Weights of a small image denoising autoencoder: 32-pixel images, encoder norm layernorm.
Rows from block 13 of the encoder, named by matrix and row number. Each number is 200 + 40 x the weight over its row's rms, rounded and kept within 0 to 999. All counts start at 0. After the name is the row's rms in percent of the matrix's.
# fc2: MLP down (encoder.blocks.13.mlp.fc2.weight, 256x1024), inputs 621-689
fc2.29,126,162,189,264,241,254,184,222,270,159,222,172,193,188,179,200,146,271,202,171,222,184,179,188,217,292,246,222,214,221,212,144,212,210,164,151,138,179,208,269,179,231,181,178,166,235,176,222,217,221,158,169,306,181,221,156,142,282,0,207,188,206,201,226,177,251,183,198,198,222
fc2.30,093,326,141,319,180,189,211,154,207,238,185,227,133,162,189,123,293,189,193,160,232,214,159,230,180,263,223,195,211,230,225,230,173,233,165,179,244,219,184,198,202,160,267,131,173,237,218,174,259,113,156,209,130,238,347,247,204,262,195,182,234,204,207,204,231,207,232,189,215,200
fc2.31,090,205,173,162,189,217,220,173,249,119,239,248,211,141,224,243,197,166,154,165,144,199,222,133,180,194,191,181,183,205,192,210,222,313,235,203,217,124,220,206,179,276,177,179,227,178,138,237,151,211,215,230,184,214,284,212,98,247,136,155,176,235,203,214,175,179,194,175,186,187
fc2.32,093,182,267,267,173,189,259,212,229,259,221,151,209,227,230,202,169,231,166,217,196,149,251,239,252,154,178,217,241,191,193,328,169,192,187,262,226,172,174,210,169,173,280,249,200,168,207,205,244,188,240,190,147,142,292,211,256,209,187,217,185,218,223,229,281,262,149,228,159,216
fc2.33,110,236,209,176,217,150,194,191,196,108,193,229,219,176,237,270,248,228,199,148,152,231,237,159,177,246,267,117,230,205,206,254,245,237,221,266,251,215,198,218,159,213,145,205,240,181,225,215,179,141,147,222,127,229,86,261,88,185,227,256,186,249,229,243,202,199,267,161,200,264
fc2.34,096,230,171,236,217,156,232,225,154,154,223,130,168,158,108,144,157,164,239,241,212,234,108,177,216,154,171,208,187,172,276,156,181,217,229,179,240,213,234,153,165,173,203,194,246,186,217,170,243,164,263,220,173,244,281,224,213,221,69,176,236,160,237,193,218,177,254,106,212,165
fc2.35,084,226,193,128,228,176,163,249,140,221,171,193,173,245,196,148,210,223,208,190,227,188,152,215,209,202,133,139,210,225,226,108,131,111,305,217,162,246,140,133,215,172,237,207,229,188,189,190,206,184,156,198,179,242,212,190,210,182,234,176,186,135,222,174,177,215,177,209,192,229
fc2.36,088,170,210,292,272,212,193,210,162,207,233,129,218,214,188,187,108,170,255,240,199,146,191,207,194,241,186,231,285,163,239,220,241,168,175,321,167,198,164,186,197,229,195,162,148,139,249,233,152,208,211,141,212,199,186,179,204,207,83,174,152,227,180,231,176,245,160,219,206,228
fc2.37,094,203,197,107,204,199,110,167,235,200,227,198,259,203,194,195,223,191,258,164,181,206,195,160,231,176,221,214,188,185,263,63,200,241,160,157,177,152,254,171,197,295,191,201,180,186,187,210,198,250,281,239,213,140,90,158,267,195,173,244,198,188,205,202,197,220,240,199,126,238
fc2.38,088,317,235,256,260,153,165,237,137,189,229,206,232,278,179,157,317,231,191,170,171,206,212,198,172,189,229,153,241,279,240,233,197,217,227,205,252,197,245,156,242,253,200,152,216,217,262,158,182,191,201,199,125,186,218,214,196,172,252,140,198,236,214,177,169,204,169,204,218,177
fc2.39,086,254,155,144,241,46,208,131,172,277,223,203,218,214,307,182,187,134,232,225,206,179,204,212,246,271,221,178,225,231,206,207,155,216,259,197,237,166,230,172,238,151,208,177,219,211,219,226,179,240,199,259,316,239,195,209,235,191,210,164,223,217,207,179,269,253,179,168,228,225
fc2.40,084,207,197,208,115,133,232,220,193,209,205,217,283,126,238,212,262,268,245,155,225,146,191,247,202,166,99,224,123,224,177,166,193,156,238,211,230,211,154,260,125,251,175,221,139,164,209,229,248,192,237,186,205,207,200,251,255,160,224,222,175,200,110,160,201,196,160,111,304,190
fc2.41,106,172,196,260,169,230,199,206,233,211,195,220,246,272,257,222,198,179,201,368,219,214,141,161,204,203,170,230,274,166,221,163,177,246,202,196,173,166,209,257,204,155,158,258,223,276,156,149,252,212,198,207,312,228,173,114,172,219,149,193,177,211,282,191,166,171,208,179,205,225
fc2.42,093,209,279,177,173,170,178,230,255,202,182,98,212,215,191,228,222,195,197,166,226,189,180,191,219,168,146,162,197,190,198,216,179,144,225,199,296,177,254,186,141,251,252,245,183,202,207,236,192,171,166,200,209,215,272,216,160,193,177,233,163,262,178,174,250,177,258,244,116,228
fc2.43,103,155,217,230,234,180,170,198,215,259,174,185,185,155,124,229,220,221,220,165,218,185,189,169,199,191,234,189,192,132,245,87,204,161,156,220,210,273,194,177,161,255,220,210,237,195,200,175,158,250,228,168,253,189,188,111,183,203,189,207,237,179,205,172,131,196,238,176,157,216
fc2.44,089,198,253,154,200,193,216,261,147,237,151,121,182,242,236,172,178,231,198,134,249,145,231,224,177,104,224,229,221,231,221,265,192,169,260,180,245,174,247,117,202,274,201,177,150,195,254,191,164,163,262,231,157,224,253,274,162,193,191,244,198,217,249,154,209,212,195,156,256,176
fc2.45,086,166,166,315,202,268,170,174,232,180,229,178,221,89,189,186,172,241,149,142,198,197,250,150,200,206,224,204,199,222,196,218,177,162,199,257,65,211,227,177,154,178,171,186,189,244,223,164,248,141,192,206,139,220,266,184,170,243,187,210,160,248,246,260,89,210,161,228,216,185
fc2.46,082,233,154,283,275,159,256,221,198,221,222,155,220,200,221,197,216,218,203,320,254,139,141,305,283,231,184,232,186,192,205,218,216,155,197,266,262,196,197,92,213,244,187,155,193,208,148,190,203,106,232,242,267,202,304,175,167,152,185,179,145,224,234,235,226,172,232,252,219,238
fc2.47,117,182,196,232,62,174,246,247,231,207,213,147,193,148,155,186,171,172,168,271,216,241,277,251,181,236,163,219,158,137,225,159,216,206,178,158,295,232,180,260,198,235,172,169,194,217,226,223,208,217,190,257,180,229,208,224,204,124,338,157,183,205,248,168,318,200,199,247,227,199
fc2.48,111,218,161,164,195,265,99,280,154,195,243,165,119,138,145,200,157,154,138,206,172,224,208,241,212,199,208,224,196,185,212,210,115,225,226,187,309,131,179,188,222,143,208,172,202,201,196,191,161,157,187,138,214,173,247,190,184,186,150,175,242,258,261,182,151,134,174,208,235,177
fc2.49,088,250,156,178,184,201,227,192,155,115,119,235,199,232,186,239,241,216,154,281,227,177,262,170,179,250,255,152,217,181,237,212,171,231,137,197,166,209,162,220,238,187,196,156,235,267,175,201,215,182,182,145,156,260,140,261,208,148,251,214,184,213,150,210,198,162,191,269,269,190
fc2.50,101,248,214,62,221,192,227,132,165,225,242,225,181,245,290,142,191,218,196,247,235,200,189,230,269,245,210,216,49,196,220,200,167,164,165,131,304,162,179,235,214,145,238,195,185,238,230,232,196,191,170,208,215,204,276,196,242,171,135,201,155,171,134,191,237,229,206,159,155,239
fc2.51,099,237,209,277,193,256,161,188,184,221,212,185,225,239,224,299,213,212,147,228,164,188,197,166,179,244,262,142,198,185,212,245,155,223,192,180,95,224,233,126,196,264,199,245,173,171,258,227,225,188,238,214,272,210,114,269,188,235,227,191,194,146,164,169,224,196,219,167,145,224
fc2.52,091,219,225,175,151,137,173,121,189,221,216,196,259,205,161,218,205,165,179,176,197,150,174,284,121,116,167,199,141,183,172,203,198,176,247,96,222,248,231,189,201,240,212,195,130,221,139,131,203,241,229,157,241,209,179,206,211,168,234,166,255,285,192,139,213,199,175,184,164,183
fc2.53,103,151,218,280,125,217,214,216,242,218,231,150,323,155,162,246,60,296,138,145,205,173,176,194,195,232,173,282,150,118,191,217,211,248,186,287,86,113,164,166,243,247,237,217,170,207,216,237,162,173,165,224,237,171,216,152,208,211,204,175,197,175,161,186,251,238,191,221,188,145
fc2.54,116,216,220,95,196,219,169,239,210,133,193,276,176,266,239,229,212,197,196,203,168,168,188,212,163,208,182,239,88,169,236,226,179,209,145,251,98,203,185,213,181,216,226,225,213,164,287,221,226,206,199,259,186,176,256,226,207,262,210,188,227,185,211,189,221,197,197,237,155,203
fc2.55,098,265,257,199,177,197,287,157,195,99,195,195,140,261,210,193,203,166,204,206,107,196,237,168,250,255,189,281,171,123,202,258,273,260,177,274,217,215,257,157,182,176,205,221,141,209,180,173,210,130,217,277,101,219,268,200,233,238,194,168,289,179,187,131,107,207,206,160,181,215
fc2.56,095,114,163,171,143,193,147,253,262,214,236,155,281,160,121,354,159,216,227,194,205,160,289,214,220,211,219,200,212,245,235,271,272,219,185,234,115,177,225,185,211,191,231,200,137,229,217,207,186,249,235,136,198,192,235,222,210,181,246,121,229,185,252,266,223,152,174,187,252,180
fc2.57,091,234,164,116,215,166,163,180,230,184,167,179,289,265,211,214,137,202,95,236,185,190,193,221,229,277,196,192,173,229,203,206,246,213,169,241,103,166,148,211,147,157,244,212,181,193,136,191,172,193,302,200,238,171,133,242,191,191,245,174,211,218,241,198,184,192,192,216,142,216
fc2.58,088,184,195,223,263,191,134,219,179,147,165,155,198,237,217,182,194,164,178,86,217,183,256,202,226,242,169,272,204,154,166,221,143,202,209,227,236,165,122,190,287,233,212,223,188,162,230,185,214,212,194,187,216,139,202,156,191,223,234,231,152,233,191,113,202,215,160,203,187,220
fc2.59,103,105,194,108,273,152,232,175,208,156,163,195,115,136,198,267,267,192,218,160,119,161,245,129,189,181,203,268,157,184,202,195,220,185,231,232,256,267,225,193,193,147,151,170,194,227,248,200,239,196,220,234,209,187,192,185,108,142,276,208,205,219,126,223,91,219,211,234,213,256
fc2.60,090,205,179,122,129,228,177,206,238,224,167,229,216,227,197,218,167,204,202,258,222,136,139,251,216,273,214,203,200,187,167,122,199,217,190,272,191,215,169,258,194,256,231,186,238,121,198,195,235,233,203,238,243,217,275,257,277,252,159,167,239,245,149,207,220,123,209,208,195,186
fc2.61,104,199,178,121,156,154,201,199,232,175,228,317,173,258,176,179,240,205,178,157,196,162,132,225,181,291,230,256,265,213,110,164,187,280,165,161,247,201,215,208,259,207,262,286,116,100,171,214,266,179,199,220,119,192,198,229,108,263,221,183,173,205,282,184,189,232,260,209,167,222
fc2.62,096,197,262,261,204,156,229,168,200,184,197,191,182,160,248,188,259,209,200,157,187,181,194,163,125,116,170,188,174,234,224,210,182,252,165,196,81,169,193,210,199,217,220,179,165,238,240,249,229,111,177,225,226,258,243,221,243,221,124,208,267,149,239,188,159,211,217,214,166,199
fc2.63,110,260,238,231,228,240,251,204,208,236,225,285,240,195,209,193,201,199,194,250,177,200,185,225,259,165,223,189,197,265,232,197,161,202,232,276,280,190,197,197,194,203,224,203,152,232,210,189,188,256,216,239,222,227,282,172,190,166,214,222,190,166,185,146,114,162,192,201,218,201
fc2.64,095,169,241,208,179,221,178,232,221,189,196,256,211,264,191,143,149,171,216,218,118,179,289,221,245,137,223,285,196,149,217,205,264,181,188,224,299,141,198,216,191,264,156,206,154,121,234,169,220,167,184,249,211,270,274,210,144,182,169,203,148,186,165,173,261,144,218,163,223,181
fc2.65,100,158,164,330,215,230,228,191,208,240,228,159,198,272,130,252,176,206,147,141,195,194,190,183,242,202,163,291,214,207,223,273,196,181,146,246,146,200,180,252,225,202,224,240,188,188,251,130,178,215,191,192,184,217,163,192,187,218,255,220,153,182,169,185,236,216,212,204,201,246
fc2.66,097,185,233,257,201,188,249,265,235,197,229,157,205,215,225,182,160,267,192,234,162,148,272,234,187,176,259,157,214,196,207,306,200,239,223,181,215,216,166,193,193,254,146,169,229,201,203,174,180,185,192,135,205,136,123,180,136,230,228,210,233,173,149,176,146,222,168,242,252,207
fc2.67,108,271,215,160,119,146,197,185,193,236,257,138,227,257,164,246,98,192,206,144,164,182,147,239,221,240,170,221,181,58,211,249,201,166,234,225,116,179,262,254,249,209,268,211,204,96,145,176,246,248,243,137,262,215,162,218,207,198,208,204,206,200,201,186,258,231,207,219,189,229
fc2.68,104,267,209,135,313,250,196,163,214,141,185,230,174,176,305,164,306,123,175,265,179,217,252,192,243,205,222,310,123,258,229,231,193,172,203,229,114,179,228,298,198,139,248,219,205,140,278,197,230,153,171,267,248,218,167,132,183,207,224,230,173,238,191,251,191,241,206,191,194,193
fc2.69,100,246,238,223,177,240,202,142,193,223,212,232,139,201,219,289,83,214,187,318,234,130,144,204,242,191,223,226,155,163,232,150,230,188,219,156,315,201,250,212,210,241,170,199,193,162,224,201,216,148,228,223,166,226,280,224,197,132,265,226,161,224,192,218,284,146,165,186,189,161
fc2.70,114,160,249,189,235,181,128,151,223,119,202,210,187,280,326,266,236,209,181,195,154,225,172,155,174,187,229,136,183,234,177,244,223,270,208,196,0,123,199,184,228,179,182,224,197,209,172,222,183,122,218,209,285,196,212,200,223,181,173,191,227,217,192,199,240,210,186,188,227,166
fc2.71,118,130,230,209,140,209,225,216,206,147,205,289,102,214,276,166,169,153,205,224,245,181,97,180,157,168,190,169,269,161,285,292,202,273,185,202,157,229,258,298,173,189,179,223,248,164,215,190,207,168,204,249,189,214,267,228,215,263,125,214,261,205,287,206,288,282,156,166,198,181
fc2.72,087,219,217,247,261,239,235,210,193,218,218,120,341,189,198,227,172,192,183,229,170,133,236,217,189,283,104,156,265,242,237,327,145,158,178,221,152,233,184,220,235,175,169,219,183,206,196,215,179,206,177,255,255,164,125,162,231,187,187,165,171,204,217,293,243,185,284,164,208,193
fc2.73,083,276,237,190,241,186,242,166,171,241,178,294,219,141,140,130,237,189,206,216,191,258,177,209,195,208,152,163,241,260,175,192,237,227,178,192,240,281,200,183,217,165,221,218,198,200,242,171,201,188,179,207,187,277,189,242,272,176,125,175,184,177,251,197,148,277,183,269,209,228
fc2.74,101,216,195,221,222,229,141,199,212,229,219,230,251,180,80,235,136,222,227,226,171,157,184,242,209,226,150,138,238,200,194,200,193,136,164,200,216,151,232,164,171,255,205,248,113,212,180,146,155,125,250,140,155,264,173,270,87,215,196,287,198,210,138,210,130,181,244,227,155,204
fc2.75,097,188,255,224,236,236,244,213,262,174,236,202,184,272,198,163,178,211,211,166,175,214,265,165,179,223,179,154,148,186,153,160,238,135,90,134,129,150,151,176,150,153,215,150,190,185,178,211,221,260,203,184,253,214,100,154,225,278,175,265,171,175,225,166,198,203,212,193,163,213
fc2.76,121,247,99,150,176,168,204,264,178,95,156,182,170,236,155,224,59,206,224,214,198,221,156,171,241,193,236,237,208,215,193,150,184,211,203,279,197,240,196,195,235,240,207,195,240,202,173,243,203,150,207,172,215,167,237,123,240,194,185,167,193,183,173,213,287,249,209,236,256,121
fc2.77,100,176,175,183,262,214,255,219,191,202,219,210,133,181,234,152,207,223,221,253,228,210,178,261,180,179,241,217,112,184,224,290,156,148,188,250,249,162,196,219,222,234,195,193,214,208,233,173,143,178,207,219,210,172,292,177,202,142,183,262,165,208,100,203,200,132,197,173,214,144
fc2.78,086,154,159,147,128,254,255,279,225,266,222,203,219,248,169,181,139,175,220,169,230,155,148,189,251,255,183,183,173,244,200,160,273,153,167,238,74,214,237,243,234,235,173,227,250,191,180,242,203,159,186,193,293,199,151,234,220,176,208,214,222,243,243,163,200,196,266,198,158,186
fc2.79,091,239,183,166,307,173,244,209,253,226,186,215,145,209,176,175,175,147,199,193,177,223,298,138,194,229,177,191,202,195,224,265,161,231,214,176,214,174,123,206,167,214,216,168,205,187,193,161,222,131,208,169,156,246,271,205,209,182,191,255,138,159,154,241,84,156,242,197,238,174
fc2.80,119,171,265,231,279,205,205,248,151,263,202,226,200,233,218,246,151,174,196,142,248,217,214,183,223,207,181,151,150,238,188,226,207,106,200,211,40,184,137,188,193,224,210,186,190,153,181,268,138,324,202,130,153,194,154,248,234,238,194,196,212,211,181,204,133,244,247,200,158,277
fc2.81,097,173,173,250,226,195,202,192,294,181,134,135,179,206,220,146,201,217,141,162,171,230,217,124,182,161,218,256,211,179,212,129,268,237,173,250,240,268,244,243,191,196,193,177,236,209,250,173,191,109,195,276,275,187,272,143,125,195,116,170,235,174,159,260,204,210,129,216,210,212
fc2.82,098,169,241,213,165,218,203,182,168,266,186,206,274,191,256,115,281,136,191,212,114,137,254,184,157,267,216,151,177,184,174,179,181,207,198,139,314,174,241,203,161,157,202,177,184,278,188,189,222,161,200,255,242,206,159,224,185,138,233,196,214,189,168,193,143,150,151,245,239,207
fc2.83,093,126,218,219,209,222,201,155,206,138,219,185,241,212,177,235,162,189,241,179,225,210,254,196,205,164,97,182,223,195,158,209,221,164,206,302,175,246,164,189,201,97,199,179,187,220,129,202,285,202,166,173,168,149,175,161,194,221,223,189,237,223,248,220,161,192,157,249,178,180
fc2.84,093,192,170,274,212,229,212,200,174,184,190,242,230,247,254,180,226,132,191,174,207,217,230,197,266,226,217,136,244,248,219,158,222,161,263,139,330,230,213,143,203,213,187,237,221,215,182,216,176,208,178,304,99,219,178,149,159,149,279,283,164,203,235,149,213,195,127,216,226,180
fc2.85,111,179,235,158,184,178,197,205,209,264,168,162,192,199,300,157,226,173,214,182,230,246,119,197,158,177,240,194,208,141,172,166,188,204,205,134,155,240,203,165,168,172,237,180,229,223,211,180,203,221,213,155,245,135,282,205,187,201,174,219,160,185,238,193,256,252,206,231,187,216
fc2.86,079,193,138,199,253,173,257,237,189,196,191,187,181,213,186,205,92,227,189,226,217,267,234,212,225,181,134,89,203,243,167,161,192,235,284,92,193,148,149,113,242,186,232,206,249,186,199,242,184,241,195,171,145,259,169,150,199,219,240,209,226,166,198,206,155,217,158,207,240,186
fc2.87,088,209,257,245,162,258,164,222,176,235,203,215,225,182,43,204,225,208,210,215,159,172,256,265,204,202,174,193,142,214,237,250,236,171,113,198,315,170,175,202,127,191,205,250,189,248,237,166,180,206,160,154,119,257,139,198,213,208,191,175,229,213,117,190,247,212,166,215,203,236
fc2.88,089,145,220,237,104,220,110,272,191,271,224,172,257,199,151,233,194,231,161,151,261,227,154,180,155,222,216,203,277,198,222,163,178,206,226,103,238,251,222,168,226,192,157,186,198,168,188,231,225,153,246,268,210,130,182,216,206,235,117,149,188,222,190,189,88,204,228,150,170,233
fc2.89,099,174,166,183,241,108,241,206,158,202,173,163,237,216,184,163,273,208,207,153,151,226,268,180,233,217,246,241,129,165,139,120,176,226,197,199,233,207,256,178,158,224,235,232,244,255,286,191,178,177,227,274,104,198,265,185,223,188,251,178,229,140,147,181,257,196,222,199,202,172
fc2.90,123,247,166,146,275,302,201,180,233,269,204,180,206,147,233,193,171,249,223,226,211,216,139,282,209,157,235,121,139,270,173,216,208,205,168,270,77,181,158,169,193,269,82,193,245,169,246,208,192,155,166,245,244,265,203,253,228,215,224,246,226,246,243,154,231,217,188,180,165,213
fc2.91,089,228,204,268,227,235,180,206,148,137,194,231,197,195,226,231,113,150,237,236,177,185,241,206,166,269,216,164,271,192,214,233,146,239,253,214,188,170,167,175,236,154,249,168,241,196,189,217,205,199,198,250,151,191,227,192,300,196,218,209,163,230,179,160,252,133,251,245,233,238
fc2.92,095,228,141,200,195,227,214,173,225,200,240,196,258,159,131,207,188,191,154,212,189,227,165,148,210,168,210,131,370,207,243,138,213,190,191,277,287,229,176,205,171,152,184,203,218,213,237,197,217,230,217,175,178,206,294,112,203,215,155,182,223,280,211,178,215,220,179,211,250,186
fc2.93,090,205,168,232,193,169,223,238,255,189,265,260,174,316,184,281,210,261,176,118,216,205,181,146,219,130,225,211,124,193,178,298,232,132,271,225,211,218,191,248,158,136,211,200,211,195,151,254,142,210,173,235,145,252,205,216,173,267,175,204,168,211,193,230,209,266,230,51,221,146
fc2.94,102,234,181,151,106,178,216,204,161,212,199,229,155,214,229,221,274,222,174,264,202,247,196,221,159,222,203,164,119,110,164,104,190,163,220,90,104,222,155,212,192,195,130,215,200,131,188,187,165,237,185,134,204,214,186,216,191,204,218,218,134,140,224,193,220,189,259,155,167,278
fc2.95,094,238,149,155,224,246,247,186,244,133,241,210,91,253,201,182,195,189,213,164,199,156,215,216,198,245,212,242,112,225,165,158,200,175,223,258,195,253,204,259,233,285,204,147,199,151,322,259,149,188,228,174,167,219,150,180,190,155,208,205,165,213,186,205,172,167,176,220,177,181
fc2.96,085,271,201,169,163,141,197,186,164,188,277,157,234,189,130,214,206,149,200,200,186,159,187,239,126,187,156,102,229,208,206,198,156,197,147,218,264,177,232,169,134,215,187,216,266,302,122,199,207,189,227,222,226,222,231,242,238,182,228,166,152,209,262,200,261,212,240,181,204,172
fc2.97,135,181,154,195,252,194,180,284,242,235,207,219,231,65,244,252,165,154,211,211,196,258,117,187,160,243,201,176,177,259,242,180,201,216,205,247,128,197,169,198,178,285,189,204,255,272,238,205,151,215,183,162,196,182,190,240,202,231,160,170,188,219,211,270,161,195,249,192,272,187
fc2.98,087,212,133,207,81,217,228,246,185,227,158,118,235,141,164,182,280,184,248,155,238,173,165,132,184,207,218,149,182,250,199,140,235,210,188,203,271,163,178,173,278,228,211,210,151,189,198,226,138,178,171,190,165,209,153,181,224,245,239,192,228,186,182,192,232,185,176,264,224,208
fc2.99,087,255,189,260,186,156,221,193,153,226,139,126,268,237,239,178,236,187,221,186,209,168,217,293,177,228,157,222,164,227,275,254,256,250,311,233,227,210,167,200,195,267,155,227,250,201,185,155,225,207,183,243,149,199,175,211,142,145,169,205,188,186,134,248,203,216,157,237,210,129
fc2.100,093,157,259,166,164,261,207,229,254,176,246,207,198,179,222,173,266,203,224,174,169,201,173,148,274,174,184,165,181,180,135,239,176,210,241,219,250,222,153,216,197,175,133,261,189,221,215,186,183,84,212,198,152,198,274,159,220,202,191,186,197,168,289,227,185,224,175,211,234,183
fc2.101,093,128,210,244,220,206,229,147,229,109,154,199,190,172,69,242,194,198,188,267,219,164,269,178,261,256,225,205,259,163,201,240,216,150,216,236,80,255,193,259,187,225,156,247,177,147,160,200,122,161,179,233,172,179,184,231,228,157,180,214,119,257,167,234,111,253,173,161,207,221
fc2.102,087,150,189,190,122,223,178,172,191,209,242,227,239,164,145,222,179,150,188,242,226,181,254,309,187,191,183,221,167,147,179,120,223,268,176,172,263,198,264,201,240,233,220,200,186,175,227,146,200,203,195,155,110,237,227,215,189,134,182,222,227,217,145,138,135,202,206,166,179,224
fc2.103,105,143,225,221,184,220,197,227,199,254,222,164,243,215,83,147,151,209,209,304,205,165,315,242,227,202,205,186,145,129,187,130,202,174,222,201,167,129,133,209,204,200,200,258,157,177,167,233,177,241,188,196,284,181,58,224,188,173,205,276,212,219,165,233,200,162,158,172,197,201
fc2.104,091,219,177,218,238,160,228,217,197,257,187,176,160,198,221,237,203,198,176,195,158,150,179,239,218,216,282,306,121,220,213,151,264,221,205,211,95,148,168,224,225,173,204,139,207,139,203,193,276,155,172,219,227,150,226,196,268,138,198,298,216,215,200,235,224,240,260,121,118,199
fc2.105,112,143,183,196,146,189,192,138,220,139,175,212,189,281,218,290,215,200,231,143,177,235,207,155,183,113,223,263,242,159,218,85,195,155,171,177,373,222,208,236,205,196,244,238,249,214,213,258,251,203,186,156,168,258,205,127,201,223,182,216,187,203,194,259,158,201,200,242,190,172
fc2.106,116,194,155,205,155,233,141,251,173,189,230,248,271,133,104,216,197,199,164,260,217,253,158,217,200,253,179,174,285,203,157,80,201,211,240,162,291,240,220,152,200,227,223,259,244,172,244,239,306,155,200,231,168,208,196,266,168,195,272,229,172,86,231,213,183,157,168,210,199,191
fc2.107,113,195,200,172,150,142,194,225,253,95,212,233,166,179,189,164,231,138,182,231,273,222,237,174,215,238,200,162,161,208,179,105,206,227,182,109,182,234,159,159,173,247,147,200,255,134,211,276,210,136,200,173,174,211,82,200,165,205,221,234,212,182,179,174,189,242,224,225,167,191
fc2.108,098,264,237,154,137,187,211,198,195,287,151,173,227,148,256,252,160,159,205,215,216,167,109,268,143,226,195,270,288,249,204,204,241,219,189,178,225,154,145,280,240,193,224,173,116,252,225,177,220,204,231,204,215,174,242,255,176,253,137,250,197,177,287,194,226,201,215,192,188,206
fc2.109,107,192,162,213,225,175,120,208,181,163,247,242,173,88,246,229,211,148,199,296,273,209,194,181,176,227,199,181,347,186,169,197,155,219,151,186,234,184,169,264,157,180,164,193,226,262,182,152,203,195,220,164,217,207,263,186,249,194,235,204,181,176,263,159,158,160,181,184,203,214
fc2.110,111,186,141,152,118,164,239,245,165,238,180,254,231,75,80,268,207,156,222,147,202,213,161,189,286,180,165,186,272,192,143,181,236,175,203,204,214,160,185,208,206,155,209,146,192,218,256,166,121,224,224,170,195,229,75,188,185,196,255,249,222,250,229,171,208,201,236,283,236,208
fc2.111,085,215,164,273,218,218,228,214,215,207,165,172,189,183,233,189,192,217,203,226,267,346,204,202,214,183,147,173,145,198,225,190,214,170,160,219,224,228,136,174,232,187,174,227,159,147,227,230,181,216,152,218,329,129,108,222,227,230,255,237,243,155,270,211,212,207,234,145,136,234
fc2.112,101,185,168,163,281,203,180,216,217,209,220,192,195,202,248,219,193,233,192,124,182,245,251,175,201,156,247,215,235,252,258,218,158,234,186,190,233,203,196,163,222,229,212,229,192,164,244,213,166,137,190,256,206,244,200,208,152,176,221,175,196,129,207,186,152,219,199,211,217,191
fc2.113,099,123,256,229,193,257,216,169,213,171,187,204,149,119,192,208,181,226,137,170,194,211,226,111,197,236,198,107,234,213,172,238,145,238,193,233,178,194,174,215,262,194,187,202,180,199,128,188,221,236,182,178,185,153,58,181,217,190,233,190,182,197,193,232,195,180,235,233,212,188
fc2.114,083,177,293,227,230,186,227,218,220,214,231,169,194,194,180,143,130,186,166,213,219,171,133,221,198,223,217,172,158,164,214,183,219,172,218,274,308,211,190,192,270,157,177,221,212,200,207,148,163,227,197,202,164,229,274,225,253,170,236,216,176,103,164,288,282,205,171,217,189,194
fc2.115,106,205,258,305,229,204,150,121,198,171,194,147,162,138,178,187,184,191,203,88,174,220,230,114,170,147,163,251,181,198,162,223,132,211,183,281,1,197,195,169,173,172,181,198,193,177,230,213,147,118,176,215,149,183,176,233,225,139,223,197,197,187,188,185,317,241,227,194,248,204
fc2.116,092,238,241,225,130,149,166,201,228,214,212,243,196,120,195,194,209,146,204,156,218,212,154,246,186,264,220,238,192,207,239,203,153,200,165,250,177,197,228,240,262,159,173,245,172,234,165,136,193,298,182,206,142,163,159,173,226,180,219,209,216,255,190,234,153,179,206,191,203,173
fc2.117,092,193,208,221,167,214,246,237,217,216,188,254,176,260,246,230,181,170,191,185,212,262,177,244,166,210,172,252,183,173,231,219,176,181,169,190,274,173,191,225,224,195,173,216,207,197,188,176,175,212,223,198,233,156,258,171,179,211,196,239,195,142,223,224,121,158,154,237,159,176
fc2.118,094,207,210,121,184,188,159,178,214,179,165,258,250,134,107,210,110,245,153,285,162,194,284,193,195,235,116,204,119,216,235,267,187,248,164,202,240,177,197,217,176,262,181,219,176,189,247,169,262,262,246,241,185,178,198,206,225,190,83,161,200,195,209,192,215,146,225,233,197,158
fc2.119,107,201,149,148,99,238,177,252,227,204,194,262,163,153,196,180,244,198,206,221,233,203,173,238,207,231,239,251,158,152,264,99,199,221,187,122,355,249,176,201,145,176,216,175,224,250,243,235,204,177,135,224,190,208,252,151,193,192,220,101,198,231,208,262,211,231,196,204,210,174
fc2.120,091,203,201,181,260,153,174,156,173,97,197,205,183,254,251,177,212,203,202,166,147,228,219,161,263,177,158,235,206,218,217,201,212,175,224,248,190,184,180,261,216,154,265,286,192,124,298,200,244,184,300,188,237,166,203,200,231,220,170,195,213,226,191,195,168,190,190,234,254,215
fc2.121,085,197,172,213,188,144,106,257,265,217,217,184,219,265,206,180,317,180,250,153,205,198,108,153,164,265,252,195,336,223,264,171,279,202,209,181,90,216,209,186,184,143,175,162,204,168,159,267,213,145,222,116,182,207,152,187,258,222,161,260,190,152,230,268,185,231,268,150,188,176
fc2.122,084,196,213,154,198,254,204,222,238,175,182,221,264,166,93,151,157,190,208,157,209,179,174,244,236,242,177,193,204,204,185,227,183,212,206,163,215,220,222,206,176,220,151,211,197,234,173,171,200,285,138,243,225,219,198,215,180,201,162,188,230,193,214,217,177,209,159,177,165,126
fc2.123,091,224,207,183,135,214,147,229,207,182,177,145,223,213,278,200,247,182,194,198,228,206,244,215,219,256,170,309,152,203,233,203,218,226,244,158,230,210,219,198,237,242,220,176,155,234,201,227,156,146,188,256,176,232,189,177,217,247,92,207,156,201,158,177,245,255,236,212,214,191
fc2.124,096,168,172,151,147,258,214,197,205,263,205,264,130,186,281,247,203,174,268,117,183,229,188,139,174,244,201,178,205,204,197,162,212,221,249,122,395,227,217,154,182,147,167,198,187,154,228,241,218,198,238,144,209,202,219,238,149,165,239,228,186,235,140,217,230,215,269,196,152,247
fc2.125,100,247,186,249,193,204,161,190,162,174,209,223,172,278,150,245,174,168,218,168,217,169,265,233,192,194,190,124,172,163,182,245,178,198,248,166,140,162,222,190,150,277,189,179,255,210,225,266,126,192,161,152,162,211,122,149,201,157,314,163,117,220,200,244,225,259,251,164,142,237
fc2.126,115,216,192,298,246,188,158,191,193,272,189,121,206,219,276,128,232,274,212,263,194,209,275,206,181,209,184,283,202,212,202,237,234,248,163,200,171,196,185,181,194,211,176,251,192,239,154,101,235,253,224,246,174,224,341,165,187,157,168,181,174,216,179,145,207,158,177,184,174,183